Rows from block 5 of a small image classifier, named by matrix and row number. Rows with one number belong to one channel. Each number is 128 + 32 x the weight over its row's rms, rounded and kept within 0 to 255. All counts start at 0. Numbers have three digits each.
After each channel's rows are labels from the 100 images, of 14976, where the channel reaches its highest value: "top examples" is what is common among them. Only what is clearly more common there than usual is listed. The data: stained colorectal tissue patches (NCT-CRC-HE-100K).
# convs0: first 3x3 conv (model.blocks.5.convs.0.weight, 192x192x3x3, each kernel summed), inputs 64-127
# convs1: second 3x3 conv (model.blocks.5.convs.1.weight, 192x192x3x3, transposed, each kernel summed), outputs 64-127

convs0.123:108155161171052117105137053139126106132136126083114092136159077113153128018096073108145102139105131136117118115087134138135162143145158108144119133084104147096124103122192090118126119135134191
convs1.123:137097131127085131101149123145110146126159074175140149134105137097035107131095175121149107124183135142100098139120124148127133200104110165133172162134122185109166139177113095087241082137132119
top examples: tissue: normal colon mucosa

convs0.83:106115119139076138140119080157105149073178112113127107092107080101164135165096077097068027120139103086090135063126133096095153147099114098129084131129104165094134053132154109138122112069080171
convs1.83:156121185117102094088144150131137130125141155169143122169084128124069091072126103151178108095141102114167181139090160133172160145147114139123192128140163150134149140123072108111166158102161185
top examples: tissue: smooth muscle; tissue: adipose tissue

convs0.1:156115128128080095022136135067058124141106139178127123162117106130118147175075114110151060128139087090152113045091125112093106094026077094095080096127115094115131088131181126100138201055093048
convs1.1:163139125133140106143113148191125139150152148122135107123111106152147150198115129166138201144129167113086116097197142130126146157124133148110137107077191172125121118132131109090121184101139111
top examples: tissue: debris

convs0.17:105174157199109137167060167082122158070072114159111080149162126189113185074140144160094098148093141107148084187140089155158141121127166118109074142085075169089065133119073154114072080122170092
convs1.17:100095136081158060076147144173105143167115129098120134182095122109113104172138198159118085120134128142136156112220118133110123109110076131137133129141140120150197102133132127122136172142123202
top examples: tissue: normal colon mucosa

convs0.41:045146143140099096080147157102092127163115092113122140160074120146126165170073085118129176068111128123114166150124118128148159118144165106127140054108143161110140085115172137110135133109171115
convs1.41:137106104126064120181115123132120150132095142102121092150108077123145077168126110126115223125131113125114113183130095093043163166095147117077129174114135161142113123131098104099127105058161085
top examples: tissue: debris

convs0.103:104159183148176105189131126168161146096130170111172108162173130111192127032126080104170122154092124133144152134146116121136169128103219149170111140108136171134156089087255130103116116064143173
convs1.103:111150137111104066130128163090057116155113077144151165123146123139127128101121120096107096158168129114135102169182139107139121140127096170116176160143116141143124170119137124050127101127206093
top examples: tissue: mucus

convs0.109:153150197144166127192130153150125164133123135103174064153144137158169160086151138150182130139077171129137184156146111130134130161119199137175064126121117154151119152145206165119145147125138183
convs1.109:121104100119115092147088142135061139130126110164105135141168094146166037108096098122090122140167102119155092115069132112096093090127127125119126135184114127132131133142133098071154101134148071
top examples: tissue: mucus

convs0.72:132116097157046068149132067126153104097164121102074157123111125110127142122092102094026084123119073112102145074103121148111125123100086065105060103110084140132148014138128096142102110119052117
convs1.72:121144153127132074100160128140178122106133132149142169171059151126094116025140108150146074093149165125155142148117141126173189138156126098153146119096179124144124160122096136156125104162160145
top examples: tissue: tumour epithelium

convs0.13:117118096107137090118089101091121123069060161129135065169101055094118111075065080126115077168092064109138132119102128134053061098096099097069070080118103080119107059130132119125084124066112087
convs1.13:155131145137073079177190141114052139158133156166187182120100134131133193185137116116160153056131175210069150099153152126125131175116142123165141120074169114150145091135142139190174153134123108
top examples: tissue: adipose tissue; tissue: debris

convs0.142:067097105119067063104132119123087090124088080110070132117132102097115086146135103056060109083159131133120172136099147091087094092101081115136170168143164107185140069120072078107151177100113146
convs1.142:106120112148179101089123131104109117114112159094120109102127162143148194188172096119133053154115152136154051148159126143180198115161178149149132138153121146106175134109061193173091129170170104
top examples: tissue: normal colon mucosa

convs0.151:104154114181116128190154132097146105113130135191133159125138163138127142141069113109130089106163153109159123095087134131107088144134066107078117103199113130127131078139110140106125092146116076
convs1.151:172154108133165159077073126149156146097155136032093114115162085134131100132139141114088200113120147126187134145123101120111122139125153116142132112115122130119166153134122168086171126114087169
top examples: tissue: debris

convs0.169:166125117099147146189133088107145136114130120165145081121109100138137124142188116145152064154095128098132194097165069096117105110099146127081072152223104102157138088189219158100124089107111094
convs1.169:114142041119136099164127097151096109132120098084130118081161094107189118083145113081127121124093102135157137171061175103107109130088114120115114124123128146061144205112161091143165128157146092
top examples: tissue: debris

convs0.43:071069095167089116129124151094138142128115109130122157211100090178128161134118122128141131151097148159113157102135104116143155080130118087154089114139122103090154100137157121103156116109162092
convs1.43:137072133074138090183132092190122149110117124114128110084099046078159074150137131115109184163137148091099104098108129122115133151108134117098123151117146133138110158156137075160115117127124093
top examples: tissue: mucus; tissue: debris

convs0.162:105156125161109107133167163154132134100142127204142143134154147115131095139103105111115126087158143121203117156091094125088102146130096148115147127189149136140156117135111101096148121133142099
convs1.162:185138131157168136113081130147128167053138185050088115107154100103134109141108108144077160154134169089088176110125110095117131095170150131123151119194107081152154188120085091094169091082105149
top examples: tissue: adipose tissue

convs0.57:116138052106079110106136071118118164121106121096131091119091095134096121165173112102105121117138148142143137118084107155161186072114183125110151118132119115168142061133151127133126132077124132
convs1.57:193169138098134116160152104152183126132095162125159119108100135095136131185121137159173149151145078189117121162162134138121208174173175125103141135156158159120130109109059161152145128148168168
top examples: tissue: tumour epithelium

convs0.113:086087124120074077088184125121115127167120065114117146076113109105099058158113118073132103089181181129103155093084135112123117117111141148134187120142146121159139049148097103108164130105126146
convs1.113:078147114148119141150146144107123135124068138103180149124148118133138192181155156130177074155114145152143081149149107171138197119165154099126123113129132190115175129174127178166171128209168123
top examples: tissue: mucus

convs0.75:087124069123132107219132097151136150109173107121138122162102078109133104151122126106090143115164113139100134113157110157126114105104091095132092124134118156109139100152145133136096096081046109
convs1.75:179144215141082061108147104050141091133143101110145143115129153141045115033136097131153099116112164094135138135085143106158161159116144140160120124102156137125115139144116150135141105172149134
top examples: tissue: mucus

convs0.146:106139154143116130165069116107125139087143088181119096174092115143137130122145127145129118120053156043131115140109068082116117119105137121071111108079041105137046130095133130082055116082116123
convs1.146:106132095128141099081160131180150110161090135095123104114172164120160140133126105101130095146155098170138107083123156134106135103094079149168106097118168130092205069116125113167122157154134098
top examples: tissue: tumour epithelium; tissue: lymphocytes

convs0.143:108133140134151156199101078109175062122102152073120130185092082120149094014162079120107112145100131116139154112150157119164161075113146132144117115082119151100160080088201135132132141108127156
convs1.143:113139147133141125168111130136084144168167114167155191130148125132116139126125177088143087108191133148106135163167138133130141185113099167144148142172132102136151180122155090143189083160107127
top examples: tissue: mucus

convs0.120:092082129079141106129087119173059066101109125131077113130135104092122074162116116105124147127125084141108133126120146089064067103094100080155109185131163102097122097101099105145132116120080120
convs1.120:185122146164118068101094159131129148089225158134170081137160168165115177162128109105162074123113103114150120076135150123147148119095116148114105078115100140100162125133118132134093115139081121
top examples: tissue: normal colon mucosa

convs0.129:130123105132153083104088110108143076126101109036080084139128055097120071068126037107129077200087134097142132072096111156129145139119088088120138105112098127131122035118152100130114146099124121
convs1.129:136142152137075108116139134164090157152164117144131186135099124149109146140131158102122119100159161141143161160191161167149141188116137152157131133121176115150117142208184146173198098106125128
top examples: tissue: mucus

convs0.85:155169107148088175185127112163209127069152130077156159121134117131136145122120159157079158172104106089097129071135077141138128060163068091079060103084091108111118080169113101061089115084094088
convs1.85:097093194114076005082156100063151095136116079109110137128106142151098115037118096088122071061092180156171146102105178124168198133139136148158161118088147131128130132164128164152127114102147174
top examples: tissue: tumour epithelium

convs0.14:119099149132072093030145104070077120140108122206076153141132055131103171065104131098136178087127085120114138111153119162150136139146135130158174049126129170127103108127168153097137126121129122
convs1.14:145149170136164164098091126136120106107134143076147122127077115099158132139094119130087243121100127109100058126213094120129135188136149153099176131077164167117151099146147129069116158124136081
top examples: tissue: debris

convs0.95:082141077156109170211071083181155118076171139099123086163106139148163098152126153141065152127092068119100124158085099110089086106117053113112076148116129115063114115152174134088124133066074134
convs1.95:122086180117075015108167118050144073183107090119108081136142154142092089084143092119135075081120168118177130158095149114120155140117128149154141116100145131130149144132086127170116128162149166
top examples: tissue: cancer-associated stroma

convs0.68:073130092154018136144112060099136117078117119130099115115102085112151136094116118096028070136134078121139141112122117144108123154122052101105160110138094124076139064171111087147100127131064128
convs1.68:138121176119133057082153129109167114123169139153109103161078141104082097101133136121160073103164128123147140113099145154154168156125106100146145115089181138140157167167119133172149122137109198
top examples: tissue: cancer-associated stroma; tissue: mucus

convs0.135:137136106129119106149113072060117068098102108073092089143123083082099104072136043093126133076125113096158140115164150180134154116078103111101119097146098207105143070135152087123097094133134134
convs1.135:178139122149136119149119102141126187157109122157133156121119152150111125109154131110120150122103142141040112123127118122148133168159136188116109138150153123169133121142144142120174064151124106
top examples: tissue: normal colon mucosa; tissue: tumour epithelium

convs0.58:093111116144036149137135100082138107081132116148135209096128127094133123121141098110057072100127096093156187120154121147148141115101143100121109125098084146078151105161118131102118100126116193
convs1.58:105121184150112080054166155078220137129160117158104133199083187134105111098120093177132102110166142130146135151052127115129141129117104125121163120152159110120152159143106116177136130122137188
top examples: tissue: smooth muscle

convs0.161:073151141150163115165149219162097112173102121189115128114144168130166133090035090132110071131149090170172104152140113111095059161139078145125100143175129120097132120150094143157178110159082106
convs1.161:170110100140170124089092134113101142068134180041070141149185098138155144141117138170065131175100101049102156095076088117091079060122152100160123102122093096124098136083104116109109085088062148
top examples: tissue: tumour epithelium; tissue: debris

convs0.69:079120105138153146178094087097123131109189132108095206141071099106119141162092177093088074075141091096122124084194130179104166099097115101121090128092101169134116159131135136086097068095115143
convs1.69:123131181179078072098156098060122090160131130125151146145106139141075146051145105140167091084104158150105158133098173106114153138142137173135178144096160134121120137142059108152124125108148143
top examples: tissue: smooth muscle

convs0.102:141104087072113136095125067115147110088143190177152140119086132084116065115139088126163132102129072129158121078105119120083120103079088146115147154094137086094154080114169125116145170060094127
convs1.102:192145082110155175199118118143135157075162111132156127143123092127128138229106143135118131128120140151113161095173127166138164186120129123157132040123171147164100134204109143133207110142082170
top examples: tissue: debris; tissue: normal colon mucosa

convs0.9:115105088156105066033095149040086157128088114164116113157106100142077118149081098093141098155110059127137142065058114107072096121037044061124046104127124080116138080133173141142139164053071069
convs1.9:180113170129120101127135117158104145134159152133163140116098114124145155195132148137139216109103179163119123106209127144103097161121162145117135086067188139144140169139147155142135160122124098
top examples: tissue: adipose tissue

convs0.70:126130080127080064120119077075110162111091079088078076121113072098165123100090076106109113078118112085122118100112110139122136085056130084077072124109095117062122078168096093096104098094107100
convs1.70:181112172157146087097156105153123209144150150166098145146079154133112191143095073153128061160136163143138150115080123125150187095148106192083116097098148118170097082127109125110146088117137134
top examples: tissue: adipose tissue

convs0.66:111122157128084164203100114105178114087174136047167248080092138111120130085143151148094059155130091082129141088143118146122173101113108049116096117089073138118151096133155127087098119123133106
convs1.66:090135191137054028067168136087177127136121082098098130124120117141129157076166096162122080099127169145153146133101160113084107144129151144171195118115166124160153131119123146138138109135128185
top examples: tissue: smooth muscle; tissue: lymphocytes

convs0.34:131111163151121028054124143076069091121108141149068146185132105154106140089085101079145138133109121115121153094097125162169128107123113067113120061115128138149110091140151114069157180165102072
convs1.34:152127108138119109175165134123140081153123159133187084112060105133167122212111136141115219094116165088097111143193120142099115178129157174100135115105169172134126125093081136155104122137151099
top examples: tissue: debris

convs0.19:162146126175119150173081126102166121107131145130132130183149131154145191071119142163149118155145144115120173093120078136145140121137103106105141080114107100134053141173143132100138110083142096
convs1.19:101023113063138114167163075127123106164090105108089130110117054103204135129110139049115111116086139118097098089138112121092117121069094134098053157131121112133168150131094108168117174121102121
top examples: tissue: tumour epithelium; tissue: debris

convs0.48:063101124114136066177119080123110102068115079099083225153099094064081127175101161134120163086149105125124125125109098166119094112102115061118107119079115125095110110142062119107120072091100120
convs1.48:107108183133107075142180128132178149180099157092158160115122188105141127058123162151162126134172177138120157071107183095158179055092173136166106069123173109125107151108108083185128083127136159
top examples: tissue: debris; tissue: mucus

convs0.99:162168208153162119176137144143111163135124120115173084168140130160198180084137149151190135149082177133134163141117122141145145158131194136167055133106106138156128144150183172116152139115134173
convs1.99:128081119120114085134093128135058149119121125174087134127140114126158059096090114109086121168180094141114074103072130115101116077115115138104115151165118119141141138148100099065184108130150077
top examples: tissue: mucus