Weights of a small image classifier.
Model: arch wide_resnet, norm groupnorm, activation leaky_relu, depths [2, 4, 2], widths [96, 192, 384].
Rows from block 2 of a small image classifier, named by matrix and row number. Rows with one number belong to one channel. Each number is 128 + 32 x the weight over its row's rms, rounded and kept within 0 to 255. All counts start at 0. Numbers have three digits each.
After each channel's rows are labels from the 100 images, of 14976, where the channel reaches its highest value: "strongest on" is what is common among them. Only what is clearly more common there than usual is listed. The data: stained colorectal tissue patches (NCT-CRC-HE-100K).
# convs0: first 3x3 conv, stride 2 (model.blocks.2.convs.0.weight, 192x96x3x3, each kernel summed), inputs 0-95
# convs1: second 3x3 conv (model.blocks.2.convs.1.weight, 192x192x3x3, transposed, each kernel summed), outputs 0-63

convs0.44:122098068110119092113130078127083101068075092110111127127148126102170100104101130114135102100132164077052129157133138127078132104144087114066164143135079162148138157147149125155104158115120163130096191091137160178094104143092051147121137059069159146154110123136060149091162109142120177136
convs1.44:117107130128099137116167134111109150102126109152068127088147079075099127039089129134117103130109113121109106146115120100100106114169090131137157100221106101155118136049098095119164135104135155
strongest on: tissue: mucus; tissue: adipose tissue

convs0.47:112128101111133122150070131101060149036060138102134151105068163118124120097127155131114111108121135100086131132061166124090119117147116124066144142095100145133120029123138105117100151161166161142150152147147132081155141151179073146138110083083151126101082142134055111126139183123093104088
convs1.47:131108125127175106109182101105172176106150082135063171149177075118176146157167112140103103119141104132112113149098121117181120135128098179087159130160138119181112114073150115156121093116059148
strongest on: tissue: adipose tissue; tissue: mucus

convs0.64:137127128117173123098144150158136130118089150118128140161152146143143109102116132110072153106141152140146097097061090108139102152044121088147093078100061137142065143079124183104160082065144151132141155034107097151152121099091139109108133134135068155133149099101160063068108181153134144103
convs1.64:152119116149093151097103125107175163113102126120074158105113098125120039131172129187188082111110148137103100137149119121172140183162185099161153137131080112156145125138094119159118102112146081
strongest on: tissue: tumour epithelium; tissue: cancer-associated stroma

convs0.188:102116082121159126065123101103140118149088096128197194118090131116138167127111129077098114057163071126099097082113084080161106104121065110173073132140099078110169139153152154082090127122061156190103164163098159105159131119134112163163139092093143134070140122087160155126137121138140125140
convs1.188:110161139141104134151124091119122121116112135125113086168120124124129171150079098119109092100114083164087123177111125149094076116081090088166146155066137072071052167129128123153147107098107140
strongest on: tissue: normal colon mucosa; tissue: tumour epithelium

convs0.107:111146143090136031117105052135047099117096016125115124087131117033130119073100101123134142125102106123079144139136112142087095133130100143134129147097105119138128093142114144139122155152073155153132156128127150139160109130120101046106104048108128138102113104120112100107121121092095150102
convs1.107:096140145160161073153142170120123127138106147147140151141131139124094158075135116125119067187131056091133143144137133150098096147117117109142163142133129119092104123160126134098101135136095150
strongest on: tissue: adipose tissue

convs0.128:057122130100160066155139090102081120071135060075123163073128161063106133107130114124130144114169126098094090104107095096072066119141032133116104115112082155138104141105137166115136078109051134145134148122103128145159079091104101122092109130103106159078118082105120122121107136153119163105
convs1.128:120099130119138131111163132131168149153133152126183096143137112114108152170176125173130123149138089158133121176139151164145143146165115098073105150133098133136122176139113132171133145125068144
strongest on: tissue: tumour epithelium; tissue: normal colon mucosa

convs0.132:135063115157138132108114135112169143133124120053140121103150120140129125138120078101156066139104132126138149138159100060132104130124179122147097098091085145133140137099123142123132110156139124090129198081059149083157053073103134106103123138064077142035123074119119111087066099099106088113
convs1.132:166137119115145146129143150157156163130122152131128133084194148154088147142148147139109134080100136092123150060153151148162154092138121147014051106149148150108145112113149147073117120160147100
strongest on: tissue: tumour epithelium

convs0.168:081140111131102124097101120202145137133140133157104125117091162132217080064137128070090104154061128122115098059170119116080138123117125139170139117178159108125206124150074093132134114060144118115125077131137129118108087098165139170086124163097097130158098146119123119144103090154138090058
convs1.168:125102110050096121094116125129137113104117115128166114097115095121115156130127113052127130101093109137131079109116134114113095092167126103079126124085161146069105147172149126075108144138131189
strongest on: tissue: mucus

convs0.173:090118137109123126093116113107117107144129113096106126095129162109123131108086111068083082096125126128104086116124084107125090145045107109143102043131130115145006128060119114083116071100135120132109117071081117112130103056160125092082087119121077116101130103089119090119115121094136113090
convs1.173:151134149093159104093100152118156045146133098083115116136116098116124124151138096107097146067151139128138078093141117141162125111116078080116122115184168166048149180120105147029130158159149088
strongest on: tissue: normal colon mucosa

convs0.161:108128145118143141112140123117108119159103118103115152108142162116151134125092100094085112093122132152125087108096092104123091155042104110142096050073083117133015119055115117083120071114121102104120122074062083118127116069135118109092072124124061124073134097086111108121092136119137124126
convs1.161:159133135134154143100102162090149078125139120087123141124123106117156096148146133129106132076142178133133074084162109129172124123146089107140117107196137174110164180043105125021128130129157081
strongest on: tissue: normal colon mucosa

convs0.184:058079071086101106134086099177112130096099061129192162093072142126123041107115124118142071131111112121135149143072132090102051103142115124177120085126101144178142111125062149095137136124102136123076103142097131066159093103124136131132096137092143160096107126098140154132177106116101139103
convs1.184:144133139110114114133165131164146150158124117153144127148143161127116085124087087129135101129125118144168120160133140146098108135123136076131096139081145121054113149193160145145114133146104164
strongest on: tissue: adipose tissue

convs0.63:130079105095128142129097141097146167098139109125069082145116074158063157112099082085136098101056133115088150145140089140052079105095108116120125114149141106064147073145123112168130152107152100055114120103103104174093115124065139125082142131064095087124069127111127105159147133104142148074
convs1.63:176116107122142148161180119093119120114141095134075102133188107088130136157163157139149124090156165126135108108150142154143126129136171129099138089137168155198087068134101103166141134129106150
strongest on: tissue: debris

convs0.153:075147127134107128138106138154111139178135118122176169160055219125183155129130112143158174143121120116139101118101141133063088122147114108168175086148132060143188142122112070120090131111102150110098072139109142086092071091147161141061123148130128130074091106094142173124078091114098112091
convs1.153:127099124123084156122135152111138138111143140136175144143102136145132144178124104080165151112134101202147120150159152165142122133142151130031149134078153141076105138219141117145157099124090156
strongest on: tissue: tumour epithelium; tissue: adipose tissue

convs0.96:132059153114116141118081169123148153160174152087056095137138091153129167139108109138151059140066075093165141127194147109132106082134128108079166128120105093125163119140151154180139136113184081092120151124111160118102119113053164128104122136056133075095082103088141102092119117095086126138
convs1.96:105104115078127108071075122100106136122117089116120143145119144141132068200126083067115150078129199139159111032096132095113108083150154091138153122093157140100103104163124106141102084171105097
strongest on: tissue: smooth muscle

convs0.66:122098083105117139070118135112142135097122127104099088107100132163048129121102099104078072129112121109145111116104088095013128120057133105123146084167137102144119129155153148126154148110155151149150189128143063172124079089116147125102121129094055090140100113064141070123126138098082124095
convs1.66:180093165147150157171158124120172116105142133130144128093106147114153116128196160178191137098161156168167128077188135189189153186098175163147141084157155191186133113084143099148110177132137118
strongest on: tissue: debris

convs0.141:072138154109153068135119085107052120075143051106111146085168144064135137085126128107153134102149137104109134137095115115038084126110045145101116115110080134119088105118118135126121091130078101142122137119103081127141132100099100084106074091121122166064111092120116131061080120148097152118
convs1.141:148109144123168073110176132136167137147126137172178085158140124098145152168147120180125098161167098147130140179164167146120120150157090105099094166153148141121120122139103154158119160129051155
strongest on: tissue: normal colon mucosa; tissue: tumour epithelium

convs0.97:142087154133114193102145126099119168172145140103139104135136114180159191095116083119117093110068162107146140082154137066085062100148138188086118168085145156153156137119151112165124124168144125116133207113110155095098117101094095118191120102091105076103111170076067129092113103096114109145
convs1.97:111127146098144099098101174138167089116137155143083127086112140093115096123132152139091077086092146099139116075167136106159091102168074110124097117182157122124111122094131135077168132142148118
strongest on: tissue: mucus

convs0.147:140107086129122096098076169126196107138086144098217135096130130134093119111115143160073111105151191073107110139062138125077123136105122121110118087082070071155127085107083147056083092109140117152106133128109104090093102115109110129088163133099143128120101092077191152105155139168090127124
convs1.147:137137171090095174129130090140097172112147116095125105109145087137151168147123134102156142096092136138115092119096138092140143117079180130129123133078058106135111111096139091131134083125127112
strongest on: tissue: mucus

convs0.179:079148091144083149102068152102103151072099156104135087073082191108092069111113173143094106132169181127135124110093148127095112150106148109133094143107036127173115112122128145082150120122159204125162142097152131138129124106145118128096105153108140134127110068112107161093116151142121032072
convs1.179:133118163096107137133186119117143167162070121125080098118168125154122147133117116062166166133094171130175143146136168100177123112104160145137119176094138124093112095157107127110080114088140142
strongest on: tissue: adipose tissue; tissue: mucus

convs0.74:119139136129093093135139072146148150128156117155125088131109105114100165132141123109117140158051120120065144106100106152156135110139132131159154164148149166164160143142125082198072180039135066126077118127119123160100156129122081132156199091131119103212124161147073179121176162113109165164
convs1.74:106095116109141073114105130103109171104135079156092143114129100076120109076126156170127115075151139071122096142162096080145114116226110111123127127177140148102140104095120122121143161160140147
strongest on: tissue: mucus

convs0.50:142133150152144120105127093074090090105103097118155144093204114072085130116133205123078144149067148072079142084139142138106157100114101123142123144097058132115108089100126088135077139149115100110157134099102079095099156158087069100124109043102145109104117115138058147129142126071146149111
convs1.50:097145092082108156131117133111102087091099099126106108138114081128057135150084133062100107116144065087129154116128136107049075094140122116143061141153076137150171143119122111082064042096168057
strongest on: tissue: tumour epithelium

convs0.73:092133169127181075133114098067109101093124083132123136111143138096122117111111093151135003118121123116150148157170134158116117054186109097131141082138116154084134141136162147091134168068153128120182112114104112141139130059173091120079105147150094156098156116158097088142160161090160180124
convs1.73:099116122139072155143155082098082127086060136103112105151150116169150119100083142095127146094161160180123087151103086139070101125080127083113158092130095107145137091137132067207132118119118135
strongest on: tissue: tumour epithelium

convs0.135:080138160090136058118123072115072141086140049107105146054172141070137133085115126092148129100133137110117137129091087115049097123108061140109108123097100137123082103111132174134110080121089123155129136124086092112147127079103109094099085093122097161069103102114140132065070116152112130113
convs1.135:161116166122181062126172142146169132170133140186210079140105134086137147167156121182115091164173115124131132174193177153116131148163081120115098168163159150114140130160098151138121172135074139
strongest on: tissue: normal colon mucosa; tissue: tumour epithelium

convs0.91:129102126130157158124107141117121086089038161080132147133061107132129087156167135153152117114120118132140146163079138141132153157160149137102147157112128139059078085066108141099122101136132142104125135100104067012159120155156113143131114109127127125098134092129113028056124089097103108117
convs1.91:141111119167150170151193114117139149188127110150143125117202099163165169165156125167079170096177109162115138152124139150192118111170109156155134141179137170153142148069101130172104114100116116
strongest on: tissue: tumour epithelium

convs0.190:133120102164089133125128124095098095104098147128141102069119150123117090088142133090107105111085084061103120067167139043122129072116099147090124124168173117109170142083173128144113104140137138122144104047083183077119146156188083135160158099152100107140094158163080115149134073072118150118
convs1.190:120136123051086093097110083115111097099121078116092120130134082080089175102077126039108135105075129093092113132095121098095111076059111067089160124138161114028104161164139139083173176163096145
strongest on: tissue: lymphocytes

convs0.83:089095139101135112107123106074087111123132126109132151185137127137058143114164121162092119106141171163132177192165111171096099180084113126126138078135097122121123111114166093131105070118113104106132112106109106156146153080116108091124088112147139144052157068099098123044201200089125165140
convs1.83:144154126171125179112105094119105139103124125091096121192145116126157147172096128059108127093203184180135102179107134108110107107116112080123180137134090139157119059139116081172136140107156142
strongest on: tissue: normal colon mucosa

convs0.155:114117150145080149076100182137142146209116143100181155146149160154164131139124156130095128103153152107155108105113130106144122128077127077180150037100088082130142112132121105059149085047134108117093099105123052092082113080125144128118052148094131114119107105109137153118125102136077095111
convs1.155:163116148153116131125139162118133141076170103120129146109082102139195194125107103140143096032132156211158112128167102081170100149075130146120187117125117187109069098107108095078195106102149151
strongest on: tissue: mucus

convs0.163:103129068125108124048121080068112133134102097120178146070140114104157074111096141126097138077166092139114071100161099122140157143082085105140071102122060119148157125163169151108149146133101168131123161142134160087135078060135127152108094124120172152076133089089122197097144113155076115137
convs1.163:142145107078096149097154080138094128103083086124081072084133121106085168136066079058126106102111114088133120125079146114085124087084105097123184102066136140026135142151160121129133120118139130
strongest on: tissue: normal colon mucosa

convs0.159:083146083132081157078128126110136129095083161120136096087142071131165103106083158132067178103119184137131092074130121116091145124095095120157143130110129128102187126123111115158103159163134151097120068195105171046105117101132165181107115169154113152075164127096145189173134107169150086129
convs1.159:122141109066118135103131103122106093129108121141150082083136110149149081163100108061057117095144150056110125084117149114113075069172074081155116122104118113149130126115155140121090106107131118
strongest on: tissue: mucus

convs0.113:082123079115140132032111110142136109123101119097121147085131123123151062108106130119075114100142126110122074067106063124067124159070070091159074085133078118141142128124147134108148131141132169162145168124130140136142058059125144129059092144103103163096137070085146108119126131143108142078
convs1.113:135120134121091152097151151124133138138123153138118156097116143082024193126147138087168136149065105049115133055127127108177137161112167130152156090102107136119162181140132110138109085099122119
strongest on: tissue: smooth muscle

convs0.166:079076067125089105092133131121135095107102083129110156093095118143111183098083135086077083080132150121116065080082090160122089133148095164157113107072108088117136114142095177099104147159115116150063104168126147060144070068129151131124071123111151125092122101060152134102114114107114111121
convs1.166:140135126149140106155144173141185122136119139136178136145114163136167116169119069149154127134136128140149153141174150191127157185140135079121121119044173131101067130174137151137115129145093140
strongest on: tissue: adipose tissue